{
  "encoder_arch": "jasper",
  "dataset": "short read English sentences (LibriTTS-R)",
  "time_shift_ms": 100,
  "spec_augment": true,
  "encoder_depths": [4, 7, 7],
  "fusion": "cross_attention",
  "decoder_width": 128,
  "decoder_fused_qkv": true,
  "decoder_qk_norm": false,
  "nesterov": true,
  "ema_decay": 0.995,
  "weight_decay": 0.07
}
Rows from block 4 of the text decoder, named by matrix and row number. Rows with one number belong to one attention dimension. Each number is 500 + 40 x the weight over its row's rms, rounded and kept within 0 to 999. All counts start at 0. Numbers have three digits each. After the name is the row's rms in percent of the matrix's.
# q: cross-attention query (decoder.blocks.4.cross_attn.q.weight, 128x128), inputs 86-127
# k: cross-attention key (decoder.blocks.4.cross_attn.k.weight, 128x144), inputs 96-143
q.0 089:416485543505484577511494447591418459495478402467411499503494550513541581585480500502451521483485414478476570535492453519453510
q.1 092:497487500506511530424486410505498449540477526516568484526446521563444532525398500505500434501515500458451486506467470479453564
q.2 095:464442489421519478552469575525470421465518503478453493487488466434430541572513478503454532456545487563514548531565464511431469
q.3 099:531487510491475590498474411508509464483516467454442481488565522506497503546424543475495605537484543486545402465481479543577501
q.4 094:586452563453548457501443463548472544547506491481548472566489466477471506504480496479505513519453529504429540508460568449514446
q.5 100:438586536428511463563495448549535498480518451543474522534466540454500495507494506570527475465522455524493500544488451467488546
q.6 106:517531564607485453522490458515489483445407460491503494471469512556539517502460467515524471450522479426460503564529506458544484
q.7 093:454478466496452518489505522497493472488486513494555482533532479469502495508486510425504535459429528568502542451468411534515655
q.8 082:454441440457477451529483500489431462490534543492462596496496524513478493431483494426562460532450461583475529454449526427535538
q.9 102:413587527411489479512528524453548527423526486471455523507506473515462561442502498501513470551497517515452527470486466391549456
q.10 101:495565508459442453502495569449497498485457515566502490565539595555460484498539489547444469446524505484484487440501513459506509
q.11 107:616474524498500556481547520483466521527472507478488464525489498495424476528472495527536471567582492467443583472469432517494485
q.12 101:458516521475498500520472507510458556423574493491468483487525433424545516389480500527483470516520516514469544445526465466573542
q.13 099:475519507521555400545526557521455527531450527507505557429510495537509533504593540499510502478468444536473451417496521444477453
q.14 111:516429481611435525519520533539519431573503464496573447508489526505455450555563554570517531544445520501546527497466567522550562
q.15 105:532536471520520461502479548534511487480455493533478467421546474436489436448494496483474428530530492505513497554513439513557453
q.16 101:514561465551570523443500545562474498486604522437554522481531544500468495498516514502495502467509451522509500548401503543503477
q.17 088:505519451474545494518559513497495476437623481454500473511429481512480470540556486596487519472570559492487460502588431479449410
q.18 111:487508526469548474494462491429478437524468472556486528552530494489516510574485532479442492538527471500515623498525541475463418
q.19 096:529543479531461511417518555514496441502516540531547503461434502444498523591520502537565482438520502519463557521485527498614455
q.20 088:455423587494484549537514489508460491473522505442432567499470502526472481531487438468466489553532503543517516568475468431481518
q.21 092:514544533518480504542583575458486448466506573467470521491513538525425522466530437496517540465477500434496503487473522462545529
q.22 097:561490450511542521477461555503451546504568511552541487536494549514532407523556462538472511474448530446489494507468529481488523
q.23 106:506490533478509475507490466484543504484505503451505513502512458532493511493533511430544450450483502563466465446479471483513486
q.24 111:460463562491562508454548522483499523580498484521448513484536483495492487451535512437523493567514527489534497625517491476573480
q.25 096:447486534480508430560409540511522421499547573493483494513514529494452475460534429473504510437569510493567527490521469501498548
q.26 095:518530491595529489536495483528541487473503507448526426581568418493535550497464511486541479522503468507518490536420488496544513
q.27 094:492427522506569441501509473509506521445523549491501502578543542527493463429558557478509509436499452578476487460480452553509451
q.28 101:504539477501506465490502532549416463461492415427556441534582473513498451513471469523532499527502489518464478485461552529546512
q.29 111:553463506573519402520452462504519523473493492436501539457499493486455448564473506505506406544506471519589610489560412495494498
q.30 092:497493481477533435434509477539568520519502503469473490446574455494527441503570531507517480490518513467442504504499500516509469
q.31 099:463592536504506483502563516535480536501451496530501498479504476577475517483502582450494536648469531509516460500503503500497552
q.32 091:481513493549480493468487427567482559531452419510548521514497504513536506585466531537529518451499445545479466483532541496485485
q.33 094:518524471513471476498523435510487454497487471525489543541492492568495517529443475509549421528457507536426503568437468428473517
q.34 097:417546540501561457487543548514483615491535474482547539462508556492443481490453552446511506497552535503491490631466494454494497
q.35 089:497557487467493503506495504543452552471456558465449540559454450515486497474469551516442486491476568557564502456562477489511557
q.36 085:508487529509511478498460496524493556429528475460596497536473475477563557466494563470564501507534566448539503500543447495462551
q.37 101:459539568599440539486495427461446456470493509485531549510481508571549487464470492512548515485498450506478432540482541532519492
q.38 116:448513510511541503503482549466435547497505443550509532529430480434521515478491532528537599524498490477514510439518521529496557
q.39 095:483496474508532488549555456477514481535515462535447478480532451450476484515456516509466517521554502531469476453440491440482529
q.40 098:549485531444475513575530520518451492494510526610461543454515479465465445427539521450582495556423417508509506432481449486472536
q.41 099:554487474521547499563537515446433443482474527498494511524522461522527432491483503470520492439532564494465463523567515484538533
q.42 095:454511523525519551579475510469508473513486499501514556527483517490549459401393523547395532482502526492459498513517480449471533
q.43 088:464561513487517451503503512442567511462562474428497481469463487487484521497571494527491491560447509455471528490485536474431510
q.44 110:511415425529489489441483514515422547546496482546508575458509484476511542452438533478555461540600535508536453461485508525424555
q.45 094:540527482503560538521560453537437613549531490518503477501523534512540486481486469490517492528424511453506446489488508502428395
q.46 091:508482531490498434602501538501500491505503471497446522444493519460536546428491475526519429477450486556474543500498509512497478
q.47 110:547465466443463552403518508508441480454429540606508486437524516573483534569505482463454488556454538523456467482528494579474498
q.48 102:553516557547489518515576552485469459510578496489483539478479469531398512532542463565487511453529448452502523473521419477471487
q.49 090:483530463561523483499521503567446600515466473475434517464552464505491516477459510529499534532476565513463574559537500527464481
q.50 101:460497527442496533464488531441534492458479436551552520495524546451564551549449505449477539492537579487507546511492473551489529
q.51 088:551500575561497551521520547485493492553487529431480573469436469540497478527504520517463528429498458493459458562495563461542474
q.52 108:544430486556486460415498480502486482426513513505500524516506490417546467540490513533507390529507468450498531463511440512561542
q.53 084:477535462510503524530557535481476456493550490472463538482522491557493483537474458481541530490436485471480521521565478488466536
q.54 096:537520497552486523544476469493412498553482552526487469458553399447500443543524469514501552502487433507498472561514463509464515
q.55 093:487419568545500532539397532490529469492466500518457511524500505393530513519551545506425545518461418544590511537486487491543451
q.56 096:547500509551538552521421549565532464542473456459620458500459538534543449573524474473456478459512577439550513566461519481572505
q.57 102:505592473539485506426496400506519539525505438475529452550505488411545513590499494394500511528552511484523472484514513467516556
q.58 103:430432523553475503434529476535487531521503487461483506480596501537457476511516486486451468436518519509504512586469534495501535
q.59 099:485538545548530548457475515598527533447493446494491498566517441547465575491505559540423485563462521520484498504448459449467486
q.60 085:469518478407500485434442475522506480513527558553552518498435521443489439564441487503459478509511487576505455532527520476521518
q.61 093:483571520507462441492498494568470506462479453472563461535555510505498557530465527522526561512475413470498530473467485595524526
q.62 084:523526488500537484518527528509463502525524531539557566495422501484455531508518442444537496454555539468445444579461502476463470
q.63 089:490500515469386461522523474468499449460515538565468512533567524542492576539522480519504481476453486500515519495434506538439516
q.64 099:486453523485458488461506490507468514524478564588502543492490518469458498460603485489478430534409498552472528496483510482440501
q.65 103:472536471460467447543487550533475415496413549424539552474480467604476505517436439469517472501532507564563443508533535506445489
q.66 106:550429519424521560511542551546510515538552437521473532481472434484460498516510506512575557416484554542543489552541558469496495
q.67 103:492485492466574504517510498482544541509502586496490414458536519484510539511552529390587540456485571483493421490406479542505531
q.68 103:524483566553476535497444544501515477508451570539552521442473482501551486474553452492528497491490496535593513554534558486507488
q.69 106:448443542523428567527432466512470467490505533517543470500469429539493441496544462497521447472505404436500501498498474508429523
q.70 107:458458487485536489484523540552470525480540518368491437457492542498517412511510554540494459471596536528508465479429569518543516
q.71 103:589467506467547537526519372518487535514532478521578455488539511478461442486459493553500528526486531545467522487496490484488457
q.72 094:480501467412459471516547493496561540478519476479547516591493477547420454532457498544545526517513538521528462530531463484489469
q.73 114:439573485523528479533509433559477496548571410418481494429603520545562492545488511452515587488513529475482487532447498458532467
q.74 099:542521538486459491478473522493549516530565548473453515471499538474522444492511547483459610493513515455524509527460530527532557
q.75 117:563484530448525568519486475510592493480495515453520428514481518583523509462538492515556484490523479523481535487548528438529504
q.76 097:559571482470447511471537570526490486556466556535552508488453474579456475584532529507470471446432382449503450520545495465526499
q.77 103:483497575489489523546451487556507487466570439546506535525463406553478572584436523548505535520513503454523524498515563443493546
q.78 101:519458516536471421500536456531509422438468495446487538590590450486534594525510496513487456525496438557529555501531437520508553
q.79 094:540508464557425509464523507553548584533541488522473458498531420469596467560542464467508471429557519429526451515522455508553529
q.80 101:484563493577477493503556502465500498456477614514560539509504492491511534404432443536523493434479486517448472477485461460520446
q.81 096:552452523496555492521471457501556564549525520481483449496503481454527424503542523524545489471545501562541451500534522433487540
q.82 101:550466482448532524566488478514466515496520543506554548476512501478468472468516543401500458552511466541569499548479492568459580
q.83 112:537416512501490504526420495545502559548550559524519531518482414585470474434553513517549455566467528525552455470497507409543531
q.84 103:487491466583495464506505538485453519484511424516503525516471502505532419523518436534539458462547571510529518444515430487602471
q.85 088:483449443461401483542501540534495474567588515545491507482483543417472455466528509517468499566520497539519498471528482488508441
q.86 102:437489529489501509474473541496539505610474500460563502504517482397466461469478529544465574556447522499520490508470507521513487
q.87 109:496536399464497470446494452521565597535504456523534547478537521534512432511479550447501499528498600481456474540509555578439469
q.88 111:482476504531531506529436389496535528493504561509516471454537540525445489547465518490445450516541478451504527499576505550475443
q.89 105:464474507597508544463544496466545443472477506451582500514526557513530403424469496560473470489540470530484555543553476521483530
q.90 096:455530505491498453552533487515420499481498513511514519500529450497455464446575514521523484542527462545485567419449456478483541
q.91 095:466557485448424513472470462532553530541473473545485506552517497500516556468521550479573503552495461536523490573476521504477466
q.92 098:411586458476379477532460526499361488530465514552424555457397534517494487509483569494491467535531514534475490473461514510529490
q.93 103:542526507514493499554461598505479449473503476516554581462434560547502435509540536538447565519479569504509501567502570562474379
q.94 099:435485509486586465483516461546416597503582578546482487417475461515412441478509504481548535450496497501450490550483498522515490
q.95 111:499542484514473537478476488609445480472500439515458472457493506595495442495555492546460455468458538533447524564483537480526441
q.96 089:472473537562472512468560582494490517495559527496478545499469538527468503487475437484517509524490441492502536478430470402496547
q.97 099:481463488493442519512496400512482538501453452529495481496532576540463403432440446440475529570465495520523443528502469452492538
q.98 105:538487499516448476541522498462557442463476514537465483506534478468450534517556578488501532565457452532503595487467484549513512
q.99 104:428538592536482592476477464490439525511457460586504526437472467463500493470465541513545548540423466474446522484526536539536456
q.100 102:506533549539513476498548509519467516491488461479493478470509504513458469464540537510471486495511510483527494495458497499506409
q.101 089:567480476454514475442443471550468521461509503515415451542458496481512482478574540461535482535553459466556433451497535483524541
q.102 112:492535600462552538482496510451498515532493462484562519519551515534467478578450586474468553518453457507519584527486466531506499
q.103 089:508556548530470484491541475531481487505508460568506512493520510497478463537483440520533543562507506465490464520425495468432566
q.104 109:533486461533503467518509486473442596510549527496518477476526461449483464505470495509459466508479504551531487372533520501498505
q.105 103:551512553464515470558443489529503516469540468468498549518436485429537517424473554572413577409442433460535451538495503514518485
q.106 101:520515544489433539477498578475530499529463489516495487457469552423493461571469457454484527495497524481505477582522576537486508
q.107 107:540584442523489495379481422456519444524551519498514467500567499519489532580506506503524511476550517547428473529469559586510478
q.108 106:472553505591528501533565498457485535550543497500531532469502512529478423464524474466500579463471451480475489470483514425475515
q.109 107:506506510460449454437482518420422567477506515475458557498415439505562529468431479458474509529526562488480465486516532564483521
q.110 121:568580505509569475524529472423515412559537510447506527434518518501503568465573490432559490500522469434488517431475522473525459
q.111 107:482521500454515560518472487478495487509470494595506435487525481476480463556497541552490504491558525499545457485527483523488476
q.112 097:505520395541528454559450473445501415586490552513536464542539522518486435466589516551491494482494475537501470471500451568476518
q.113 101:482535454480503433619530468468531478512452491512500524452528521559474601499439515492411559498504481485530472502577461534503547
q.114 097:577499495466515460516581514519462480463402498494513499511518497516536492539480563436582456555486550458511543460487459556495457
q.115 100:498432504476531563495502514489485477491536558526482493437451507439483454412496477461520502503579479528505517551462525485509505
q.116 096:472511486463569503464481532504437466468543538530478521479521474515606478530509562521491586470532516461508467516436542578519531
q.117 100:525526504501521498436474518470490456546550514544497509488559505540564566500476499502551490533506482452465473490499420478525550
q.118 094:491439508489496452565557462509541515453499504457449500479571420416507404494580474551527511520496532514593514471536467580542478
q.119 114:469497540517548482449521542479480601598506550502574526482532470486467445423514544509494542470480480431537545524510539502558517
q.120 108:478400452542509544527487468464457533510458436542478476523530505498517515464493595527447568446552520493485464542492457568491467
q.121 104:491529508545458420480489509503473469457482542582471559485577510492450491477489488464459440566519553498582523544526506467457464
q.122 104:534545457477499502550568525587437429578534473506514528553498501515555492490495506438493504579505508521501533551438511431508522
q.123 106:544473465506478500479545525457466431370455474522516464472532500515443481479443456524530528506529416483463566506470536465503477
q.124 103:465521445503508475524486487482576501504451582541474510396501456464477548499427511450518565527534520488509503524432512520557466
q.125 103:455565557578537499538488504516559467447465544432543473491508413511488468524532534545534586475504488462497501505476480546514509
q.126 090:391497519467541476579571552533544547489520477465525451510452466521467549589519526516485529506516488502494543526547503442516446
q.127 097:429438569555516488450543487496495570495469581517497494487513517533540432521479590557523506474499509430457527499513512469489508
k.0 086:538474492515532511559477556517526531480462508501535455469473495505485476452472494465542500537495492510445551507530438470499469466493540491443542
k.1 096:471520534522505544459518494523469512538503479435498512494490482517541559537493509524508480475500502407519537475528447525511514438470461512488479
k.2 101:554476480511570451442542469471542516441420466500479463545488506452450506493471513431538513551512500453455474530431496505473495517502484465488438
k.3 100:427533499490489564494495472500532426504471488526548473555539523431525467519451514534486558459489503490516544416496451442509494480510549524509524
k.4 091:378588517506404471483516456513583457607509504515446493543472571484474562456481493454530451534504509503466435503515562539485483477468484509494434
k.5 097:572529538521524451476541430505537555455506479528667375536432532449495513452502511508489549487533455530455498518465544525497479490461509464513535
k.6 106:467459526558446461475413473504550523445494527507492516480489491567536530511473467499545566458486546433504536443498511438538465460523521518532425
k.7 098:558539561477557529483553551503419503480503442481563538540503505516449491479566482534573451625496549558504483468518474523542553553477498522508477
k.8 082:442529499447464623533499536500518449529490467563531468482476504509519501500573474546525428510560507491491466493496550483452537485473433505463520
k.9 104:494468480527491453449496497505529498487503529549496479481510428439501554457503516500485489443570510475564518511540571507449497535481465498460429
k.10 099:550458507546392497493533509485441523515446531441485545488529562521472477469518565490565505468428455520520441497438522482477456521538553520529464
k.11 107:466462472552444490478559446484485520522443529381478535537559573461500475583459544529482502446474507461507558581546435476527495491504580485481510
k.12 103:548484550488522552497463535498596471503484525533561481498494502497505491466508538522506466525547502462518473550490501507480500502381466498467503
k.13 096:618505495514517563485477499555492511493501564505398518528422526489467437526555594503453478482486472557471484502505493446486524504512488500491510
k.14 109:512509477489422466531574519519461438503524509477460520494576564482524452406477501554524462521460555518522484454493533495536473443533532515449507
k.15 104:598425499524550439452496515484562453449504470515513469521549430540577522506506495498489472550479499502565482514568465504479455502519489514514476
k.16 101:505483485471464446602410489477475543500493478523498540518537585517537510549476505495464470586503513548522535502582518557534459526506418507461545
k.17 088:473559452493558508496459478476524483415439437543458465541571462470460504447466462465478509470481488544456529481453448485457493503486516502427460
k.18 107:561436504563487417461523463439460503541454491436440484516539539525460472466425546450572422514447499505482421464519506495519512531492522477449549
k.19 096:462497501566530465533506459482509488416495493514502519483482548480506436513459575564567465534505456445430429576507506482466546543517490473446564
k.20 089:440466473471502483450457494534573525505487482474472513513480514508486458557410436508495556414502494446502471542478478462522472546492533474452510
k.21 094:435433500482407505538414459531470444429472479474495504504553582529547496496486523494498502432541486522485538484525539501516516553484542427523556
k.22 090:478542558510562461528543520472507506464483482498548522551558541561481460488527510536543492527437509523542462584513464464504513518488534508516493
k.23 105:481481472482597441390522551426527506488490527498407496468378478557505481515471469492459433537516550452529549499507533482491492517519479492532464
k.24 106:534473542506496563475518496519523531482508541437454453550473472492543517458485474527502456492523507476454484507456490531551501500428497465545515
k.25 097:489533464497506455497451526496597552464497441498433523508570532490523468471458482450482527584510440440495522535507488519436490472442532479468498
k.26 099:497517518452488522439477495579491553429557488498516569528501542570527535539517489589462530491511482533508514462632559502537505475502500526499472
k.27 100:516496491520486477522534489493587606542519536525396478504502585474490523488525501495523460613464448492467508435461509484477544460476484560512566
k.28 105:489571509509549466513458564501510484490464438526504430535543533464534496504473456481624506534524519503481492478483513502564499488476510422510479
k.29 112:529472515524481477491574544510538512528478375512508451532508455578501507455543506543500585448447550518482550527498457596518499509519457470492523
k.30 093:462520536585546453534522507455499511458521526526499536513510493502479528441472472509535559435529486475486532544485527538462515534414477481531599
k.31 096:512481510476481507504504481480458473632521638529475458431447518438553453547509513532502454507539503522464512462481544518562517524566540566514469
k.32 094:472492516420478441495533504513530563472501604521587478525424478492467439506533509480522524469504489541513501456459534520454503538502459537476591
k.33 103:513479457441567501514539485487490469513477414461539486552451507481469550546498484510528529468533464487503572534490543469531525472523566520492496
k.34 102:534536517463485434551457493535505551520457512527481505530449510505529523445457492530534487549541491555444462479504525513504478486475452497501463
k.35 091:449547482465504498468453522507497487493433492573531464485415521497547462504522513456524394468530455453466531484458516573525448535494505549545464
k.36 088:477518533470498553483554504497481452558545567453503436557467437478450495442476502461537515568544582531517540430434537525490525517457471519437452
k.37 101:464507479472540527537435522493556546463539521491509454571581430530557524502541472476501481514531487503510505450499497450531555525533552548453559
k.38 114:481496492497510540513504605535585458489495460514480513477492579508520523479535502564450495431440489516498485478470546459527493475482524457438488
k.39 100:534467472463447550488578530484496491507455402551492525470548494434493564504496463465548559432576445500513491570536534506480501526460474538570434
k.40 102:507491462501497552480554495513461487524494473486426439479563538477504568469456451463498480517519488521510507458522507489550464522498547465572503
k.41 101:452491540467504527404497560494482476491488403489440523501445474561569520492455453452457401498473543569511509563485462497560506547515517483504460
k.42 102:587518520538489477466491460472464489508458442443558540507487498547469546555452496471452436541492465511522461498495490460536512486472525505531535
k.43 092:470541523567519574503485451518490487502506485527563467543503598488434459426453485514496532437517553510458422477506482554459487480530468487468467
k.44 112:512560456516492568525500571490429490513492557484477511547448405497523513552534472496524572489520513481498568475432489445536467509514458417473490
k.45 094:387529549516503515502456526528468492519463511526519503496538488520467544539538467492590544503482491517543512548566523418473475485485575570524463
k.46 095:578489446521501462557499544487567545539475516507444445482500442462499488501520500497459534564522563549490540531446492426465489517517535501498518
k.47 111:518534485463505448485495491503484510585529585520541528469479425536510467473537525512524462521464501577530476469467445481535506540505546524552463
k.48 106:435489512502517484527507463497489522410439456482513415530587514445473470522436556520492464518463438429518465550521501550493494514475502529492510
k.49 092:441472528462490424493553515503509530441464583578538467493441558562519512513467485494525469500533493525496506411498512507483418493549452552500419
k.50 094:490532516543429451576451518494469508624516482556558560482472489459479479480521508485485530539468520512471476506418506498507551473502462438499522
k.51 084:389511438526465441486468512489547460497524526530475551570549481550526519578513508518465544467474542515534545518480490445544498472559546512490487
k.52 110:601487499483495549506483529501494469481537463468433555472536460493505453516518551555473537495484494522476514463543492475497511481552438531480517
k.53 087:498522517439529490498474481512515520420516490515584485492495505452508472507501473587526506465450517431518550460437531505514477470511481513499497
k.54 100:537468515484541448468572503509550465476503508472502519508543545505563535519505536471512524550505521497523520612597598466496477469546543562594482
k.55 095:544415543562413534511524522477552485508510503564481471546555496479482474429521504540490560553443482450479408481532493510527507461522525526493524
k.56 093:488470488524397443561478575520515462492551435510503562477468517556495442539557507490504430573458549519537584527493432547466516465494505544486506
k.57 101:519548492453509485410537479569555558494496575530539572519393528488526514517524470468523538432492523514509546485506526505484485533520469533464531
k.58 103:517490482481501436465436568464517536492505487521435504478486598622461532499532522542514486504478442493527503555454443503498488511441453466455519
k.59 102:524519453463474447419489472494486487506492584550463477495519487487474461503548532456457510421535438533500561483534524530542480508493475498480442
k.60 082:593572502539457464443489542467501448525483520523531556479422515515505541537512502551459541561555520468471487494472485522470516518491495537466527
k.61 094:577512531454480519465465519563465533491499558476477497511544584489487479456528517550522460498490535573495491469585544569521469520501484462527458
k.62 088:427566524462481513517437447526506524501500567504527514563467514531549391505519522548451417532517581558474509561494555564492522513475484478521466
k.63 093:542481544533560576483503571493486587436527534532527499513581431493529479459532483583532492556492494457497460587534480479494535544502508518472497
k.64 098:538470475599440490569473542502508552476500498513441449498518510511557493453478502417579494588478517518485432528507485532471516462514495498529458
k.65 102:453526484510521428471522464489514503518484513497439464544475438560581561561442494539499463492494481444523478500440516520434463511500468511480462
k.66 103:379515596482447447539447487517522492489518675503405511493465442443513487499512456483468485468534466512531473471533515488540499538478462488496500
k.67 100:543506496501450481456436455464522565496515523455491469431529507452517500517502411495480510547492539561486521451496541486461504477563558562509563
k.68 105:408541466574511469488485482469502501536472510498453538465407452554492476580561525490504514531532482499501540454469500550499496478464544506512443
k.69 105:406475380486511565492529501515487517540516458564556528470371430509599496489425512556536475490511531474525553509450512437489489487502520489524540
k.70 101:502490515447505477525509524506491480466494456484438392504502511438544602486421453538475462443511479536498511535440501455484537443458525517452558
k.71 101:484455560493474409473518500467492462600474460469545472508539504479474567527491529541562513423541527506491532535590453515481557498488553475516471
k.72 091:475491530513519507480394462483519480606539518526480496459469503435555480467511532498464484470503544469503448509516545486488473511631476548554505
k.73 106:539523471485554505427427551478471519543506432462505451457592572444501564463503472466510526486517514496505478497569475513499479519556555472492519
k.74 100:539555509498480482538470529512523510536498485454464505512518598545444511487429463473472515507493540546520531553502512492556469529468536522524461
k.75 116:537532499504472512498481553405515533520478526521465468460542575573430464447469505505424487531560476497422466503518516521581512451488489456486487
k.76 104:543459475519498466553532444525518493486529551547538540524444444513523441444443591595455487533468504537491470557588499497530459564518503471522507
k.77 103:473451568483480486475593474545483514578499437423503501473443516477506424481447478512415489404520489471533495514484535484437529461447453527501502
k.78 099:461457526535531588501448540465568519531483441550529500525481407494507502480553448532448486471449490410557495567566501559504503512428548496509482
k.79 103:599519496512563481494455511492505473498547531490531534475553462495467456493451461530557462550520461558540542492576513518547451521457520510419446
k.80 101:456495475474438532547488510487522486481500424524577537576513445520467527575458539448490524560480456528455464535566476486547526506507479488493576
k.81 094:471511520536481468459580522518455575502490563532453497452528526513421534567577493475495556479528466553501478460503579485506530525474484535508519
k.82 101:435480494507472479503411537527509463502471518521359570517430482562526540526508425517450490561488582469555524532529500521453509514536480441498537
k.83 112:473452499557539542487460567526546477539483505512383550492436532511502480515547487496451524487478505523507482557491496511497515482545534506524433
k.84 106:558470547498536561538473489515494435437479362490505553526458544382521565534524493533504440490504465496458529432528507557543546507559499470455494
k.85 093:513483500517499551537539460514472461490518581493479503537474452436453542478447503438542491538440511530507494538505491480537495506523470455535523
k.86 106:540514497553455486508525435457534485466470493423459483486489476483546510503491509425520516563486494508479570528424512497547559459525501481515512
k.87 107:495508505524484476473414455496445443578453554541493490491568600484541530477542455502523558450461530482525477488433477462431490502561562535558473
k.88 114:498482509481499448534579482530485517512488482473518469478499503609461497423546559467492483526461537455507476474517528468435388448596503531533507
k.89 101:510496531478518407548461522495480474448511350552452505531438498575481484484494440497461481576492496491505554478416462501491499461537467528492476
k.90 095:496474451458490555428505548523465559475445432551423533499532595616503506470479542468511448494504484539517489463511537515456534520441485489503480
k.91 100:565417470568508520543471501446530513549451598485514471552480521554508422452545499494493578511525469462469504551544498477518496474429529486538537
k.92 094:547501447430531602624445535598442492449475478519508512553519570499443449416485503507524520468494554515518517487434533481472480577505497510524522
k.93 105:420476521477516507515474527530524516492599457527413473564514517491574514497502506466541518502464418533500451511587425505452542507525466467518516
k.94 096:494506478444491466515470461455504489581445516518459491517555586523536534516457529440535459499506482473471468484525498531505471484482496487445486
k.95 111:528468527492498376592485509490458468451540532488556476546480614551466602491516538448521498473515575536493460502472538478458445528435483515527456
k.96 090:512494416492554491488520547489509571539440511433445478512453425510520438570468532487471558497488473457490454586465523510496465493540474519441441
k.97 095:537492471530499577458444573419467479547484501561519479517467501509492553530537521482516538474498515491514530516522467511569478555523514484535503
k.98 107:544439475466499493475512511447488467517559510506489492461516489466517478370486559422506425565563531512530433492458548559470543531458521518525444
k.99 108:513531501451504544516451463440440442459465538568543500515549509524483522482500479455520535465518469491528527471515553503496491513495514511578473
k.100 097:497518474446562482527477493506519485476496473549434470490512483497493534501493536458452508533522495567546410490639524447484454509493483468465482
k.101 093:527493528483512532455514429528434539518555521519442493515510546558493547512546517492486434479565516513464557564550508451496509509431523477482523
k.102 107:559569506490464380465430514483545525510463462430518469494459521507512472511500513469502553508472555493490477481602568522566532511550464530560528
k.103 090:549515501535493533473571517488485567571466485527474501520508502452591540534451498511548437453470441516490455543503466529489452480405541508530447
k.104 108:554511512438499452479555551507457507538463479553521564533551452489506488562462507562435530523450535447516468476613540502497517491523483478531502
k.105 098:479520519491470635554448477542521473521564520471475499443471532452454490459462503512439475495518472538481503468568456432454543480539478462482529
k.106 099:491503461487528430527438502522445519574566492540465465499541449498572453475528511501553480484527458506536537554483477490550511464468474455488502
k.107 101:392485568449547449591561514453531437527461547501508534493547506484514549425571461504490531568518464501466447505530498541523522506538534502526553
k.108 104:430474500477490528496495519498480522478497413489497580460466484508470503550448578544506491490474549557525524525595541499561504495509518482458479
k.109 105:435514496493579564561428526541504476558497466449463447508509428511499493527551511559487484457554515444549547543439468526514503513569530476532481
k.110 116:417474438508486582530596446461451476464538424507500534483560520546460532435476557537460515532513526538474442544558523456532517513476475453528507
k.111 108:550495496572490433443584557586496463523520494521620485549474515575452526529538521489446489565468470519535470482557507501534538513498494488587543
k.112 097:528466519499472494518582435525490524529450502515473549478505520422583499484473463457525468589517473552477578515519539516524498514571549489498553
k.113 096:486423468561438550484507457484499488499472523533501567508464479470431509517504580548477486442470444509568526513475513518497479523511485526512474
k.114 100:549511528462452537523439450549502497505509439477488449472507488525561493481489445522499494463506507507479581445517525453519440516509513501456490
k.115 097:504548568464429451567494511553486514516450491495479441515453510494455499459569471480460539555502544463556485543385543566532572468481519507447511
k.116 096:503543500504481542548505493513470508548522424474527482503515528461484546515580514545470488517563555537569568521564504490491535487444557543574561
k.117 096:553528490582513488502465467546488480492433451510493525484517460477470512475528442537500515474487451552462564514495445596489477541512552543545531
k.118 094:550457545535508557444415512492501486414531449546483433495455471478552580425525417502511517525543473491557552507488523505568484516516512541466463
k.119 113:487521418508505468578499525499518506485457469482407489497481550588502436472567500505480480525520478520497508459515473511468487463548501533501477
k.120 105:500431491460506486542542523537492461520471574477502473536419596498498539528578505438513475547468512487515506455425497479490513528480543488492526
k.121 102:528537483520495541503460471583481491488530424494497549547463550595516486442612550526542469489498490488535470500552516472525456500513461534464445
k.122 100:516484458457469470548510492542528523539515486501470523549549543512531468504448469483584445467520518590465570519495518505471451537331479508465469
k.123 102:505565504461526521502510452494482508542500471468571506522424522508464605538540561491472434509514549500541511538493467492536505453443490481475528
k.124 105:523524518452500582489528499453597499503509450436557473534581560484448443471528516441447537550498477541549430492465490524502524511549536550433501
k.125 100:487523479493517568443461523405539522451549469508512530517530566597502474520455483538463459542480479535501484481508576523510508436445517572450462
k.126 089:508473484557511481435512519559576517431521543480512504487464478467471459461410495477437459530498510564520489482475471547408456475539452466511510
k.127 099:552473491480484496523527480424477521537531421476422456468470524611439468488514521412489479499538502484459491501484465504503474547543501531528501